{"model": "self-supervised image encoder", "dataset": "photos with spoken descriptions (Open Images, Localized Narratives)", "train_examples": 50862, "crop_scale_min": 0.4, "horizontal_flip": true, "cutout": 0.25, "method": "byol", "stem": "single", "projector_hidden": 1024, "projector_hidden_layers": 1, "muon_scale": "match_rms_adamw", "nesterov": true, "final_lr_fraction": 0.05}
Rows from block 4 of a small self-supervised image encoder, named by matrix and row number. Rows with one number belong to one channel. Each number is 500 + 40 x the weight over its row's rms, rounded and kept within 0 to 999. All counts start at 0. Numbers have three digits each.
After each channel's rows are labels from the 100 images, of 14976, where the channel reaches its highest value: "top examples" is what is common among them; "colour at peak" is the nearest of a few named colours to the mean colour under the peak. Only what is clearly more common there than usual is listed. The data: photos with spoken descriptions (Open Images, Localized Narratives). In brackets: how many of the 100.
# r30: branch 2 reduce pointwise conv (model.blocks.4.r3.0.weight, 40x160x1x1), inputs 0-159
# b30: branch 2 3x3 conv (model.blocks.4.b3.0.weight, 60x40x3x3, transposed, each kernel summed), outputs 0-59

r30.22:507491454484489471464482497455514454544494543552539479503459512559550485541477560500533485504509523444548458494517488502486497470560508473560511467472418539464454459470463572561438462505546458539471516501512505464517530438543540525521519550463640503546476512533469406510403569507479462625534502503595522495519477456499502485469477520499529488476478486550448524545474533504509517446528596549469558516489506558507578542534446495505514491532461456516544531406466474489455519516546516
b30.22:490510456444497497526509571489444440471465560516497425509438488496459453464488448537529477462535444448471477500467438415476577518457562492488512517504553534461524526470504565455454
top examples: text has "lights" (32); text has "man" (29)
colour at peak: black (55)

r30.39:461468461413551480451535554525577524507487464478438474466499510416444487436441512511521505502492458499556467455558505493493492547600498486474465582406498478498515495529497506495486527507504455510609486469455469528517505485460445569482436562462508475492470553451531424450483537519456628523476462485452478475470439474601503460499463539484433531568490484540481453495532543475502470517520566508462512491498528457422466518534552538490532458544479487488482538496505532502479495550454535
b30.39:423457510440505457508505484463478522475447570501448447454472523490486460479512414504559516461452446533508459479437442482455459480528510490552426522472527510539455514546594498498536
top examples: text has "lights" (34)
colour at peak: black (81)

r30.9:471450458495498423439555607469466517502525488565548456398523485460502533509417540549491520464492484417467558494438498493461502490625481512447416523450461393489506532500489447525459472562538563493496591478465498527527549440473468482510458481450533462450564482549551478482520441513450556471442499472575509476468537471466498498517462531442476534549493485477533485506469488464459435481479471486517498443455520471482435499488509488523526485466533489531513509463506482513571513520487528
b30.9:459445519481515526533510506520462536446454523504469527468466565504550456423417529505535582482528580517475516452468532430493480487429502476536531495427516549519514570574497505498490
top examples: text has "lights" (26)
colour at peak: black (97)

r30.18:492468520461497529528492446483521531580473504490511553501492518504440522492551573528461485515503468438546550479522487536531548535524481501532510516480492495479538467522528473441501567470552443534551437539459467465524455478547513545451487496524528478508448482443497516533536505505523448618455562527486556437524466508477493459442600470525415503521527512530476599480460529583472541465496509585500530546445479530502562537444542544434472504504553464495456478571513597564515471466459443
b30.18:561514444499531526540500511520550590500528469547493468434503525425460449466468464519543482495478415474514480467457517467489632505557492461476510464477479518472434538471522528483532
top examples: text has "man" (29)
colour at peak: black (65)

r30.4:542441466510548525490570553477497565445541512508592522545566445505518515439441569503483565503451472483527487459490455518458501592511451463518529548503490512559529495472477529463500599498458489504439520484548509515536504507458467532540500565544542576544513461499479475462461526471474456577487547557445524555453516480538555496524556585535536524433438467521508494534532506523576480458477541568516539524517512553474548563460484588461468504503548534490561497538480467561498477460514491
b30.4:475552495591485463528523538497506538537564494543469488470441547409519496478558479522506514471525445469505476422616420515535519499521513519512508496469505513458438496514501525502586
top examples: text has "man" (28); text has "black" (25)
colour at peak: black (87)

r30.20:441506476443513508451504480453478499536599512529569573501549369494530480579517518504463562482538559562481460452577558559485533428539495538527486489485606497443467447521508497519532461462555516465579528534534484434479466498503487472508476489615500547572563529489514443494500513462471531542503500501446451499476508527528466487478515501543451474504555469470549534578437506483438512497541530469502510520500536531513556532487486491492513480468519486516446496482461482557395514503533492
b30.20:447515517551478489515514536497480488474531588489542462469423490440504442465536428513494507549567446522489498470507483522558502412545513522552496603530519484540502455507486525449568
top examples: text has "man" (30)
colour at peak: black (63)

r30.1:497539481488519513542549525451525498469486465546542413431519554468507495450499460561431497533470542432450493437436520477522474477575494478500516504489501476542451538503526537484496481581534501533529486535476534478514468507490529528525492547538525575520479520493509503485461544594505476545508481492540546506358559468495434538541518513535445557403531489580552572510521509455493516497470475603510548498526534490474502461559510514474459488559465502589458515439517555524431543523523549
b30.1:419541513501494436550479479487430566517508576524464433431489534480480483448465457490531584459467527495501511487514442463434499494492469544520468542472523515471546513456553531487586
top examples: text has "black" (26)
colour at peak: black (99)

r30.11:505571520562500464482484504440461522455522512469424517452497457518483543510538551487470458537452484476570503516512551444523531514568462503525529482533519538509489519497569519553529504512481508486510444554565504545562528506509538478486462531482528485573519440455553529532508515513503530580447592514513530517408517496527492446480630521501516469443559488534520581456488528572490514458536572621558586541458487497513582560502534499456501454539462483490478494514477503502469497442464490
b30.11:458457476435542504536495491526503551434503553473524408428503553454521477444475474532533501493452480452514476466404448495504575467537500501538543498497533526395491480498458526477503
top examples: text has "lights" (25)
colour at peak: black (50)

r30.0:510496466503520484445460517515500547502515491468483523500476502493476508487509501508416504537455449531430512522489510484437501469539470529516425473473548467479512487433582478490437491565442500509533462494471456496523472491457498502493435464503445511472472537472512453458496503609563446442494463490466520550416425527479444471516512476497488587512533412617589479556513537462503491474502490529494531423535584446466469469484499509530509448664496514527482522523565495516500538499474516
b30.0:492441603486495483487525502479462522488445557521484430469444476467465449515484453494468566483440457494476456478493483483463450454504473516581464542472516547501499447497616534537486
top examples: text has "black" (27)
colour at peak: black (89)

r30.19:487487526447493492462549483508477499450477489494571500481522499481481497484527521477542553553490521549539525546484497440485518596506510482430489482440451602542483452515470472475504575452544454555504515463567510516546500521595494512588508504558483565454559427451477523514507457434517534463513563555549497483437523496458512546489562478530513489484622456517451593585452566522472521433500492496571522490529469474473545516525479472485493512490504467525484425488470452534501507446549453
b30.19:478529551600548483526525522455471521555538499503489468497444515425432457486491483514496566505531503467500463454566444457499551498456493552537560523449460542487532445466430560483515
top examples: text has "man" (29); text has "black" (25)
colour at peak: black (95)