A small self-supervised image encoder, trained from scratch.
Model: norm batchnorm, depths [3, 3, 3].
Training: normuon at rate 0.0076, batches of 128.
Data: trained on photos with spoken descriptions (Open Images, Localized Narratives), 50862 training examples, 8.6 epochs.
Rows from block 5 of a small self-supervised image encoder, named by matrix and row number. Rows with one number belong to one channel. Each number is 50 + 10 x the weight over its row's rms, rounded and kept within 0 to 99. All counts start at 0.
After each channel's rows are labels from the 100 images, of 14976, where the channel reaches its highest value: "top examples" is what is common among them; "patch colour" is the nearest of a few named colours to the mean colour under the peak. Only what is clearly more common there than usual is listed. The data: photos with spoken descriptions (Open Images, Localized Narratives). In brackets: how many of the 100.
# r30: branch 2 reduce pointwise conv (model.blocks.5.r3.0.weight, 40x160x1x1), inputs 0-53
# b30: branch 2 3x3 conv (model.blocks.5.b3.0.weight, 60x40x3x3, transposed, each kernel summed), outputs 0-59

r30.5:50 57 66 57 51 51 48 75 59 50 50 43 35 53 60 77 64 47 58 54 77 49 60 61 60 81 51 54 56 63 51 29 46 36 52 67 58 39 50 34 46 54 50 35 47 51 40 48 54 46 43 38 58 71
b30.5:55 38 52 50 50 46 47 49 54 52 29 54 34 56 50 38 59 58 47 51 60 37 59 32 31 58 45 61 66 55 43 74 61 46 49 57 52 30 58 45 60 55 50 49 33 43 40 40 64 33 37 49 46 57 63 63 51 58 55 61
top examples: text has "holding" (35)
patch colour: black (100)

r30.13:47 57 51 39 61 43 58 47 76 22 49 14 47 51 41 48 46 55 60 78 46 68 40 53 45 37 61 60 75 34 56 28 77 71 40 46 52 38 47 35 51 51 41 32 39 41 52 39 42 53 53 46 44 48
b30.13:30 66 40 39 40 41 39 57 48 41 46 47 54 50 32 39 40 57 46 51 39 45 29 53 47 47 47 49 31 36 40 36 53 59 69 37 50 55 56 44 35 65 45 44 58 45 32 58 46 56 43 45 40 48 34 41 40 49 35 49
top examples: text has "road" (26)
patch colour: pink (27)

r30.35:49 60 49 56 58 29 42 50 28 54 47 50 74 42 54 41 47 42 38 41 47 54 39 48 47 58 39 55 34 44 49 36 55 79 57 25 71 36 45 32 38 64 38 36 52 53 51 35 46 51 50 52 37 50
b30.35:41 45 49 35 46 31 34 49 42 59 47 49 51 55 46 48 46 56 47 50 38 39 39 46 44 40 37 48 41 31 46 47 60 50 29 55 43 40 34 54 47 49 42 33 59 33 39 43 42 32 57 68 43 41 36 41 34 42 36 50
top examples: text has "people" (44); text has "sitting" (34)
patch colour: pink (33)

r30.0:43 51 64 59 24 62 37 53 46 50 49 47 59 45 52 47 54 53 25 58 52 43 43 53 37 79 56 67 57 44 64 52 71 57 59 47 58 47 38 39 38 46 63 49 55 67 54 33 47 47 30 52 44 48
b30.0:44 42 60 54 76 46 52 52 39 52 51 54 54 52 69 42 44 56 57 38 43 40 41 35 36 49 54 31 35 54 58 37 68 43 39 68 51 39 64 50 46 38 56 44 37 48 42 35 48 32 45 42 42 48 60 58 58 49 62 44
top examples: text has "dark" (27)
patch colour: black (100)

r30.16:37 34 53 51 49 72 54 58 60 54 53 56 35 52 56 52 35 32 67 62 43 45 43 56 67 58 48 41 55 33 50 45 39 39 45 43 35 36 53 37 63 68 71 38 67 54 69 35 35 55 46 56 63 39
b30.16:48 33 53 33 51 45 47 51 52 32 23 64 59 56 63 48 34 69 55 41 41 45 40 50 52 62 40 50 62 54 48 51 50 66 46 52 52 47 51 58 45 41 58 45 39 48 28 54 72 40 43 50 36 57 61 53 44 38 60 47
top examples: text has "holding" (35); text has "black" (27)
patch colour: black (100)

r30.18:50 48 51 71 52 60 37 40 40 30 48 35 63 52 57 41 38 53 34 78 52 48 39 52 53 47 60 62 64 36 44 65 68 77 61 37 68 63 42 45 54 47 49 67 49 42 47 51 39 61 50 43 55 54
b30.18:38 57 54 52 46 45 47 50 40 49 55 37 64 29 39 38 31 56 36 37 52 44 47 45 31 49 46 31 51 36 48 41 49 39 56 41 50 52 53 37 34 55 61 42 57 41 44 61 29 44 49 59 46 65 35 49 44 47 39 32
top examples: text has "sky" (58)
patch colour: white (50); cyan (25)

r30.32:46 50 59 61 57 63 49 70 53 41 54 32 61 50 55 52 45 60 41 66 57 43 38 68 64 64 64 46 68 46 61 34 59 26 43 40 70 32 68 33 50 65 50 46 45 46 36 53 42 43 37 48 46 45
b30.32:54 51 61 48 49 60 54 43 48 49 57 47 29 62 50 31 32 62 49 47 50 37 38 21 39 60 42 46 53 49 42 57 69 41 33 31 46 61 55 39 38 53 43 42 38 53 44 59 48 54 38 34 50 55 55 57 49 51 43 59
top examples: text has "lights" (29)
patch colour: black (78)

r30.22:38 59 56 64 62 50 50 56 56 43 38 49 50 77 45 54 45 39 62 60 46 44 53 49 54 40 39 38 49 51 62 45 58 31 75 56 45 77 45 81 38 37 53 51 63 62 48 62 62 59 66 58 47 58
b30.22:50 48 52 43 56 53 41 34 48 59 48 57 53 46 38 63 43 67 48 47 56 33 37 25 44 42 48 45 32 53 23 53 63 47 49 51 67 57 44 49 51 53 53 65 48 45 54 54 58 50 45 30 69 50 45 59 32 59 36 56
top examples: text has "dark" (25)
patch colour: black (35)

r30.12:51 37 46 57 54 35 53 49 59 64 45 60 40 41 36 53 58 52 28 35 58 68 60 61 73 52 54 65 56 57 33 55 36 41 21 57 52 41 47 41 56 29 35 38 32 54 59 46 59 55 43 75 30 51
b30.12:55 34 60 35 68 38 60 57 58 62 53 62 48 49 70 41 50 46 41 41 49 44 52 47 49 41 43 62 66 59 53 65 70 41 30 63 41 40 54 48 51 47 71 42 34 45 53 53 60 43 32 60 46 42 45 44 40 50 56 50
top examples: text has "holding" (35)
patch colour: black (100)

r30.10:62 37 52 76 63 57 40 55 67 29 63 48 59 30 65 54 46 42 48 65 62 48 52 72 41 63 65 75 69 42 52 47 64 31 30 44 53 34 54 47 48 52 50 50 43 40 63 41 54 67 29 43 55 51
b30.10:51 63 62 34 43 49 39 56 57 55 60 53 49 50 40 50 47 52 61 38 54 55 36 36 53 50 44 36 39 50 38 50 53 33 53 53 48 43 59 55 54 67 59 70 50 61 34 37 51 48 51 34 23 55 38 45 27 39 56 47
top examples: text has "lights" (30)
patch colour: black (96)