Rows from block 3, named by matrix and row number. Each number is 128 + 32 x the weight over its row's rms, rounded and kept within 0 to 255. All counts start at 0. After the name is the row's rms in percent of the matrix's.
# b10: branch 1 pointwise conv (model.blocks.3.b1.0.weight, 40x96x1x1), inputs 0-47
b10.0 107 [165 156 128 120 136 144 137  87 139 126 125 124 181  63 110 131 149 110 117 119 118  88 108  70  86 122 219 152 160  49 100 191 143 123  71 119 128 150  96  78 124 174  77 162 134 200 152 147]
b10.1 102 [159 117 167  78 117 121 125  69 138 175 127  68  88 160 105  99 140  95 136 176  81 103 135 111 134 127 131 155 149 157 129 130 100 138 180 146 153 133 104 131  60 125 100  92  96 177  98 177]
b10.2 103 [119  72 138 113 139 118  77 200 240 114 112 150 121 163 126 106 153 157 175 181 108 116 140  87 105 151 110 130 115  93 169 132 155  78  76 119 170 118 163  94 129  89 147 164 107 169 119 132]
b10.3 109 [ 91  54 123  96 136  89 174 151 129 183  97 119 140 169 105 170 160 202  90 153 151 111 159 212 167 145 119 127 105 166 154 163  76 121 121 150 141 149 191 102 109 192  77 102 120  94 170 122]
b10.4 089 [128 158  99 143 127 114 135 123 143 103  91 139 152  92 153  88 126  78 149 147 129 129  96 118 121 120 131  76 102  78  52 134 147  59  33 152 114 127 150 108 197  84  73  62 107 130 133 138]
b10.5 100 [ 75  81 115  87 118 135 106 123 164 176 123  71  87 119 126 118 164  99 103 114 136 118  71  73  62 176 175 121 119 108 180  79 100 174 142 122 109  87 154 132  82  79  52 131  82 137  91 130]
b10.6 100 [110 121 158 132 117 123 104 155 210 199 145  71 134 158  75  74 124 108 127 233 115  68 136 150 121 114 145 146 147  55 112 131  98 174 118 133 227 140 130 121 106 129  64 167 165 135 108 126]
b10.7 095 [ 81 212 112 111 166 191  94 127  97 104 145 152 125 118 116 100 125  97 147 105 105 249 126 114 155 147 161 153 155 150 141  86 146  98 120 129  46 162 178 133 149 121  80  91 144  95 163 152]
b10.8 101 [120 150 123  75 128 181 177  73 109 110 132 153 178 139 144 173  84  74 122  86 107 142  76 153 108 115 111 135  86 109 112 125 118 141 119 145 147 100 136 127 120 124 100 196 100 147 169  73]
b10.9 095 [122 134  90  72 141 157 111 187 104  93 116 158 164 133 151 124  87  83 119 180  59  81  76 189 143 119  97 165 131  94 138 182 122 124 119 131  97 170  98 178  90 139  74 169 171 122 112 155]
b10.10 110 [174 111  81 203 176 102 152 158 126 164 114  89 165 129 125 102 105  97 153 135 156 126 127 137 147 152 148 108 157 146 150 132 121 169 198  97 168  80 123 113 108 162  63 130  87 157 133  67]
b10.11 096 [138 102  90  81 145 108  90 131  89 148 102 104 108  71 155  69 127 117 155  66  83 136  88 109 132 103  34  92 106 117  75 155 120  52  97 134  92 134 126 146 118  90 108 151 101 133 131 117]
b10.12 105 [126 101 171 173 144  93 161 129  95 115 122  92 107  83 157 106 118 147 179 105 167  99 130 156 160 151 130 126 153  95 112 136  88 167 131 153  87  91 161 198  70 117 117 121 135 107  82 145]
b10.13 086 [ 91 196  82 166 142 173  86 140  83 108 158 150  97  56 106 138 170  83 144  85 105 187 166 108 139  88  78 111  59 106 107  84 124  85 182  92  97 149 124 112 182 149 126  89 145 160 123 191]
b10.14 106 [ 73 127 126 146 147 156 138  71 173 158 110  95  90 129 125 210 140 159 142  45 121 125  68  89 204 140 164 132 141 119 173 121  96 123 129 151 161 183 205 138 149 120 109 139 159 134  58 107]
b10.15 082 [164 136  62  78 138 115 100  89  78 105 168 167 100  94  90 121 144 103 110 113  43 180 167  88 140 123 151  78  86 115  72 129 154  80 152  78 127 120 145 141 183 105  86 109 105 140 165 152]
b10.16 096 [103 216  55 125 131 126 123 130 132  81 135 174 113 105  90 134  91 126 168  64 123 123 140 124 124 122  70  97  99 135  91 108 129 142  99 117 148 142  96 124 173  99 207 147 125  80 190  86]
b10.17 107 [117 137  73 188 118 220 124 118 134  51 137 105 139  98  96  85 130 210  90 178 175 104 159  62 134  82 135 117 104 124  87 170 106 118  92 116 158 179 114  94 114  92 101 150 116 160 113 158]
b10.18 099 [143 129  89 176 187 173 152 148  85  78 164 137 190 112  97 131 128 106 118 184 130 145  94 158 140  87 105 155 145 110 110 183  82 185 160  95 154 127 133 124 145 130 151  84 133 135 118 132]
b10.19 080 [ 94 231 132 199 139 125 100 127 111  89 143 160  70 163 105 144  69 118 160  63 162 194 123 116 132 147 168 110 141 142 101  86 128 107 160  94 122 161 165  70 169 106 107 107 166 117 162 165]
b10.20 106 [180 125 186 111 100 117 182  84 122 103 121 148  90 100 166 167 117 116 136  86 163 151  62 132 133 181 140 177 211 170 125 107 132 161 124 201 114 108 112 123 143 194  83 184 139  78 135 154]
b10.21 101 [121 128 170 144  92  42 130 127 227 173 145 109 106 108 175 180 118 109 180  85 132 133 100  86 117 155 116 111 169 153 120  79 125 124 127 176 103 150 122 133 131 120 137 120 120  95 126 113]
b10.22 101 [ 83 121 107 146 102 111 130 113 155 145 144 126 205 128 138 105 150 189 140 148  85 171 172 133 152 128 128 149  89 116 127 118 179 182 104 113 184 127 188 151 134 125  90 155 158 106 134 119]
b10.23 100 [ 92 113 181 111  86 133 125 102 141 129 130 141 103  85 121 123  53 125 130 121 111  64  38  98 126 182 122  99 156 128 195  52 161 111 109 123 194  66 112 123 149 114 150  86 126  93 147 174]
b10.24 101 [129 145 127 143 170 192  92 157  91 121 109 103 122 141 134 130 205  94  89 150 125 140 226  97 117  90 108 141 125 118 125 128 149 182 151 129 197  69  92  72 139 144 107 118 137 108  65 135]
b10.25 108 [126  64 166  76 149 104 134 137 105 129 140 112 114 178 146 120 127 118 162  79 198 135 177 141 121 123 102 138  77 118 167 133 101 153 173 170 187 114 157  99  90 102 122 119  60  83 135 114]
b10.26 113 [105 151 163 162  96 125 129 126 222 149 114  85 139 135 205 108 116  47 140 120 172 160 124  98 120 136  84  85  86 153  49 125 120  89  98  88 173 131 142 112 121 103 121 134 141  80 181 121]
b10.27 098 [122 140 112  93 102 107 145 111 146 141 126 148  27 119 122  48 165  61 139 136 133 180 111  91 154 123 116 162 155  76 157 151 100  75 179  89 112 126 107  94 114 102  94 107 104 130 163 100]
b10.28 106 [107  96 130 141 147 100 137 113 155 116 183  71 158 170 129  79  82 144  92 231 114 103 144 151 112 139 180 158 134 116 141 130 141 166 126 149 132 130 158 160 143  71 228 155 140 160 167 130]
b10.29 087 [ 90 170  83 143 191 196 100 204 110 143 170 168 111 107  78  90 113 152  97 120 132 103 100 113 135  82  93 127 124 147 134 116 144 109  98  81 191 140 112 106 123  54  96 136 120 157 194 111]
b10.30 097 [141 110 141 105 120 101 115 114 138 192  76 106 123  73 141  97 106 134 124 132 163 134  81  91  77 134 159 101 127  85  83 129 110 100 111 141 118 118 127 151  89 106 198 150 113 146  89 121]
b10.31 099 [113 134 109 131 142 162  83 162 100 124 112 182 128 205 199 121 118 140 126 146  65 176 155 141 115  70 139 125  76 125  97 100 147 145  84 114 135 190 128  76 157 113  62 115 153 100 121 187]
b10.32 089 [ 75 132 134 133 149 165 122 113  79 114 207 180  74 124  90 100 129 120 135 107 102 217 199 188 164  79 146 102  99 183 109 133 101  86 128 154 101  99 167 116 120  85 120 116 161 134 103 126]
b10.33 105 [115 110 154 105 150 168 108 223 110 169 115 134 228 170 129 140 169 134 178 148 142 123 116 111 131  93 125 117 120 113 115 232 105 121 114 150  89 161  93 117  76 127 121 166 162 188 151 148]
b10.34 115 [127 128 123 122 140 101 128 161 102 108 173 121 118 101 124 119 147 175 113 136 203 151 163 133 101 151 114 118 143 169 130  97  87 118  92 111  77 126 187 165 153 105 164  95 207 161 148 129]
b10.35 094 [ 97 156 181  52 119  65 181  46 159 165 103  63 123 145  87  99 113  93  94  79  27  99 105 146 117 160 135 149 134 149 186  94 109 157  81 114 153  99 133  97 113  77  99 111 112 118  93  92]
b10.36 107 [165 138 186 100 131 109 175 146 255 151 130 120 135 136 169 137 140 135  99 169 176  67 148 132  95 136  49 113 111 119  97 120 116 176 109  98 162 123 119  88 117 130 136 248  94 137 108 167]
b10.37 099 [168 155 111 180 154 167 186 127 101 131 139 123 163 159 137  49 129 204 134 150 162 192 159 157 107 147 129 143  48 136 153 107  99 117 183 113 204 121 153 142  54 100 137 103  94 160 118 137]
b10.38 090 [119 111 182  65  93  84  56 168 168 160 141 111 139 101  47 106 111 139 102 162  50 105 131 119  80 126 102 130 152 115 188  86  98 133 114 140 144  99 111 156  75 170 199 120 117 144 136 110]
b10.39 105 [160  98 166 161 160 193  71 102 136 155 106 120 133 174 161 188 217 136 145 164 116  94 173 115 141 149 117 147 137  58 151  76 151 173 120 124 130 114 160 128  94 108 108 159  70 163 109 110]