Rows from block 6, named by matrix and row number. Each number is 500 + 25 x the weight over its row's rms, rounded and kept within 0 to 999. All counts start at 0. Numbers have three digits each. After the name is the row's rms in percent of the matrix's.
# b520: branch 3 second 3x3 conv (model.blocks.6.b5.2.0.weight, 72x72x3x3), inputs 54-59, a 3x3 kernel for each
b520.0 099:550492488482500465467474511537478483517485479558555521521484478537474495558517511494487490516500496538481492491505492482517520522503511494488534497484519523492541
b520.1 106:557554498496505460460492486499479514465471487491526519498473495485473481497520504511501502495492474502483488481486455504520501501518530492540522463484498513473483
b520.2 096:511490516521490521521503514569518561524461515504455496500482515462462478451481458500490500536496500479505491474477523484485518498504489548531479537494512535508500
b520.3 102:513487490504480464524472506497521532495523512528492479517492498546503483508511500475454463489487480512501536470487495502514487513525505498556487479534519519528529
b520.4 100:492450470559510502478488477473507559511477502530523476536515495521498484451485506472475473513496491497482494524506501501523511505520513470470494482494519478511481
b520.5 101:508474476490474556483504513496494510500496446481466437482482487492497504479486498505471507483482500495495499508498520496497515474483513487476531539485526529453469
b520.6 105:444486452468451474482460467489495504478470494489472512509488472464479497476483517515498475511504476496519506513507508483507505472490515493464491525524512504523520
b520.7 102:485473497469489524470468495493446473501527489448541484507487466500483484503454438494511465500495471514478469496515542507502500486523482518488525488489508468456444
b520.8 104:475466494514487497497497509490449426507515446494529481479478470480511510467496484478511494473478475469487489491506471520524513525503506446477492464475483486500495
b520.9 100:506523490529539460460525476515538562482475509483510482499481502514515514502515473467480495520533503538540488481508483530531542512518527519527508500503489450502499
b520.10 107:500489466513456491497503539482526531471521500453491482514520503499488491492488501511493508494526514517519481479478465489512486484517527505499505523539529476507475
b520.11 095:497527507495490450467502445492446442488528508462496500521532513483518509483496496479462471502526513509516509472460459510500513490495510486480494518501503501517488
b520.12 107:551488470526473461490469451473482520456467477512526528487502486474500510515531523483504511490499508480486522515535526480491502502531509494458479524472458521515527
b520.13 102:486474492471471505485473497539510469519486492507481507487473473530476499519488492546520512537526500496489491467512543509491529539521517450517491506508426484509485
b520.14 095:503451503487494532485501525500516497489503486525527456483533531510527497495518497495500479485497492510531484500520529518509505517519500456486483465488513498474443
b520.15 097:486500535522481509538495503536586507495515500531486487486523487510527473474494451483491480499503499504481498504505521511474474489471464492496521489469542549495528
b520.16 094:494512523494490492443484495523495469501516511510486494506522503502518509522534509496492510515499511496490522503496488479507528510524546459504493445495518470483449
b520.17 102:514528536476485489496491459468466456494522510456518506492517504459479494492503502460511481483492511476485513551502487508472487485472496476485489476480494474492454
b520.18 094:466517514459548514494517498504490499545481473503457483497504490501498484490490513494511485506497470492490477479508491494477491507476507472491484456485467463452430
b520.19 098:478470511500511472499502475508489544501539556504523484510503532538476519532526512483487497506513504517520489478481480490494507451503485483463504471526560502486482
b520.20 102:486468443502465484511460533511470490492498475493555543511514497505530470528540504506527526523512518488518483492503496505479502516528560501483529485490507555535492
b520.21 099:503506469485509504482482493463501538491505511463450459497472476504500502488489511517497489509499508489509491534516500495491486478490515481535518483506508472469478
b520.22 094:536517490541498478463468462534525507457544513450539510512511508493480504514484504455490482521531501507490495487520500466508507473492504516512523432503483497533491
b520.23 094:447495536462488527501536516501481498519541515495506485491491490495513529507488513482498483483490495505494492490504483471493478525507498508516476480497468471504484
b520.24 097:453477505492546484485515493554556505464517461472506452489509504479500524481494516504497489512501491506495497481518500476509513492514506501488502503474480495514508
b520.25 101:510502482513475491459491528467503489515501491492509501497504490522535519520514491521528515520513527508500496494493497490497508472471532549538485508497484472515456
b520.26 100:523467479479514457533544460499477497427491538495484502493513465505485510499484525485475482485496502462505505492505462481518503490495495530511494516507495467488463
b520.27 094:488513493488503541467469529504462472524531489475512526497494492483524531489499516462477493479486490477450492480473447496463494466454489508510489495498455540490466
b520.28 103:531488481521489477535491459503488488485459476482486497498515514516533527499530521489476486522517538526504507474502500491495506498512519456516510474497495458510537
b520.29 100:478482544463499515464476470477517474551507485478448459513464464482443449494508509525527503528517485506476478502492483512501481503488484525485486487480473497493461
b520.30 099:442465474465458499490484515514529502433495520475517494526489496512505515510483512513509529501499494530533502493483499491511535505506538524528524483494521482507524
b520.31 100:474513503455493517478461487454501519446488511513523550486493522513513507510499519491520515503490492510509487482479455531503503533525509556442463541479488502503468
b520.32 098:551455471522457500541475511471489449490528457474529476533518496529510477522513478474492492509533501515520506489480507516502504492495505488526528503515524480455492
b520.33 102:463471527435472493450505533523489537496514492509530508513467485525509497517523481500530518495497497517513491476515508518520480475514487498555549477513445470481490
b520.34 099:505444462534478496511500545491489565509520551475418497515504490532534496501486478489477472521511477520490492493448463502534556474518497495481525482538522498533483
b520.35 107:497489496501521459523515478500515478527544490487517494489469479519479450545515495485485512501473494523502480516496491526522484548559513473512438488492477519483478
b520.36 105:553513476564491495494457464498512465505483488511490475501475481488500493491500479513486483494495482468487491437494498451454487488490498537532435498531482476486460
b520.37 094:454500521435462505477502505505501523514489546509495491543489487493458449505505500518502481537519472484473487483515495470493493488506497484494449446509463492463453
b520.38 099:498471468488482524466553512494508495487522478538495423503536499485521505515533507473489510496514507522506498481487463493526542500507500442519470456525492505494508
b520.39 104:496478465526502484528508459441442498540538512512446477473485468492503494493488491503528498483513513493491503501520500528502490506513498478500543485475521509497489
b520.40 104:504516500508525502471453459504484471510490484525462500506502525502480472472459470500524510515523524509503479487479486489498520478495498497516493515483467464442475
b520.41 097:477535469472531490454526480530559499492504500496482501497524542468513548512530556499498482486475475498499508466496482466500504476519555519488471507527469516494468
b520.42 094:474508482491495501504512490502544473492506496515499477472503496473507469495541490499500484492507522477493521505525494493494463510480467455498471484526544501499501
b520.43 100:512499489473497470538540465483531480480523477482510483542530504522497505511494515477469491514502490503487512543500519482530478502495487452477521454501481528508524
b520.44 100:499525512522468506482445504521566517491505529525439464520508503541507508518504498484508511498504530538527524511482514486481526501504525504499517507518525528512525
b520.45 103:526512471499512456481497490499515553493509519506462468505486484525507529503532539503480488468492492517529521473464520483475520472470543490464477493507494535499541
b520.46 096:447439511448494554430464543497491527535479492478455491500490489461510532493524534516485471487496504481507510512511500466497480469476475479492506478459499498498543
b520.47 104:531479463521478479492472470552510583498480530501515518492487512472494487500498518510532577473514537499535510571494498505478479476499482515503573476473496490497536
b520.48 095:492551521497538488497498471495506502491469471483482492468499508507524526483476495463471471508520477495479503476493506513487494530492463485474521507492491486496495
b520.49 095:502519480489528495467496481463513504501560537484529527537532493516544500519506514461467494488511523492514516476481470502522524503523558499487457482467480469462476
b520.50 107:551489459522492453518511474504491509462430495474444511485475501499480487535489526498485516483475502500471514513501515506489499476474511475507532475474500481502559
b520.51 100:455510520465481500496523544478531537464490523514502510503503462501515470513485514514494510513485484493483504477472494525495501529493470503480464528511465554572507
b520.52 094:539500462499493472517483504515539507513513519495503530495492486507490503488472489479478472514512504482515493497498524485476499493465466511486479538545542493534507
b520.53 103:464494472507481452510499465431409433503464475474487497500452458519505490499501499501483506505488492493474486505489478521492451519497479491491495494487542493490606
b520.54 103:533479447536492502528519529467444432496503511455469487459477469469510483520527501460452514506497506491482518541502488510519496468484481471475450494535532504535492
b520.55 108:494475481470505495465500496518523548471498514505501523496478492518482498535513501504492496507499487531528483483470486526497493513459507451494518518508518532502494
b520.56 102:509542453471504450473544502497494469492466458525470484485502552484492540466479488523502498481474505479483482482513531505481506475463473498505488502478469480449437
b520.57 104:526483481532483481530480524453432517485500511493480530488515541467491541494482505503524530474480500448501494495509498494482514496485491475519497486494528519538534
b520.58 094:498509486539484490527494491514519510537524501512483519505467502490490501477502507488496499473476498509509493516499468494500479482491485506500491488517461514522493
b520.59 104:524477456529502465506475467481456495508493499496484512519449505511480476511520504461487503515517518518518509495497503504518502510534551507547503467480546497484491
b520.60 109:544511488465450436510477453490477525499477528469471517492496513504503505485487479510514520490482512472491486541512517506485491491491491489503571492458497528488542
b520.61 101:502525491491540568463493549489518498527568540490512525499536507525550519507516501489504496505520486500491454495484497510506538524537543520507482506507502473521512
b520.62 100:505480459498473498482462490511528499467453453494498486501499516491515523488480511512487478487501476519520514484482475512494489493541507503499532502525537499502543
b520.63 102:470442442559488485540495518503460511541494500495485501518481487495489510488469477497505491484517488491505494510478496515513499501484473515518549474484513489478461
b520.64 098:507519552467472522473509543456510468496486491525505502538525484543535496540514475504494480506502508499497497509538507473501561439478502486514516484534511515514540
b520.65 096:464482461463496442472504459525519518498469492496487543556500501517504463538544484508482486531514491498514504516518499486513512490500521452550485491545469498552499
b520.66 098:486476471508489461459446482530512455516486467484466471484508493505523504515533514499494484493504496491492494507524502505543476484525491482491522471468487485479484
b520.67 100:520464484507476509506444498468469522480505554471496537498483492497492511505505495481474481489508518501496514480486494519498511517507482467483487536490504501541529
b520.68 099:448439443497457467515508485533534515511526539479519537496550503503537493538544495533514505496511494501497479514523531510539531522529560557499496507500519487516531
b520.69 097:542472470570536522496479500505463522502507526466511512529511508503495495497478482503498525482490482505514524522521514534505492477491492499503542535580522451462471
b520.70 098:498429450514500524492512525473493486508526565515510538505509501512519501484505497488465490470481505495513498479513504477507491479483455443457485476494544478507553
b520.71 095:457510508511496534493504542474506482498525481471543485490513495502501465511492488487508481502482476490479454438497519474474520519533511498488505504460510459464488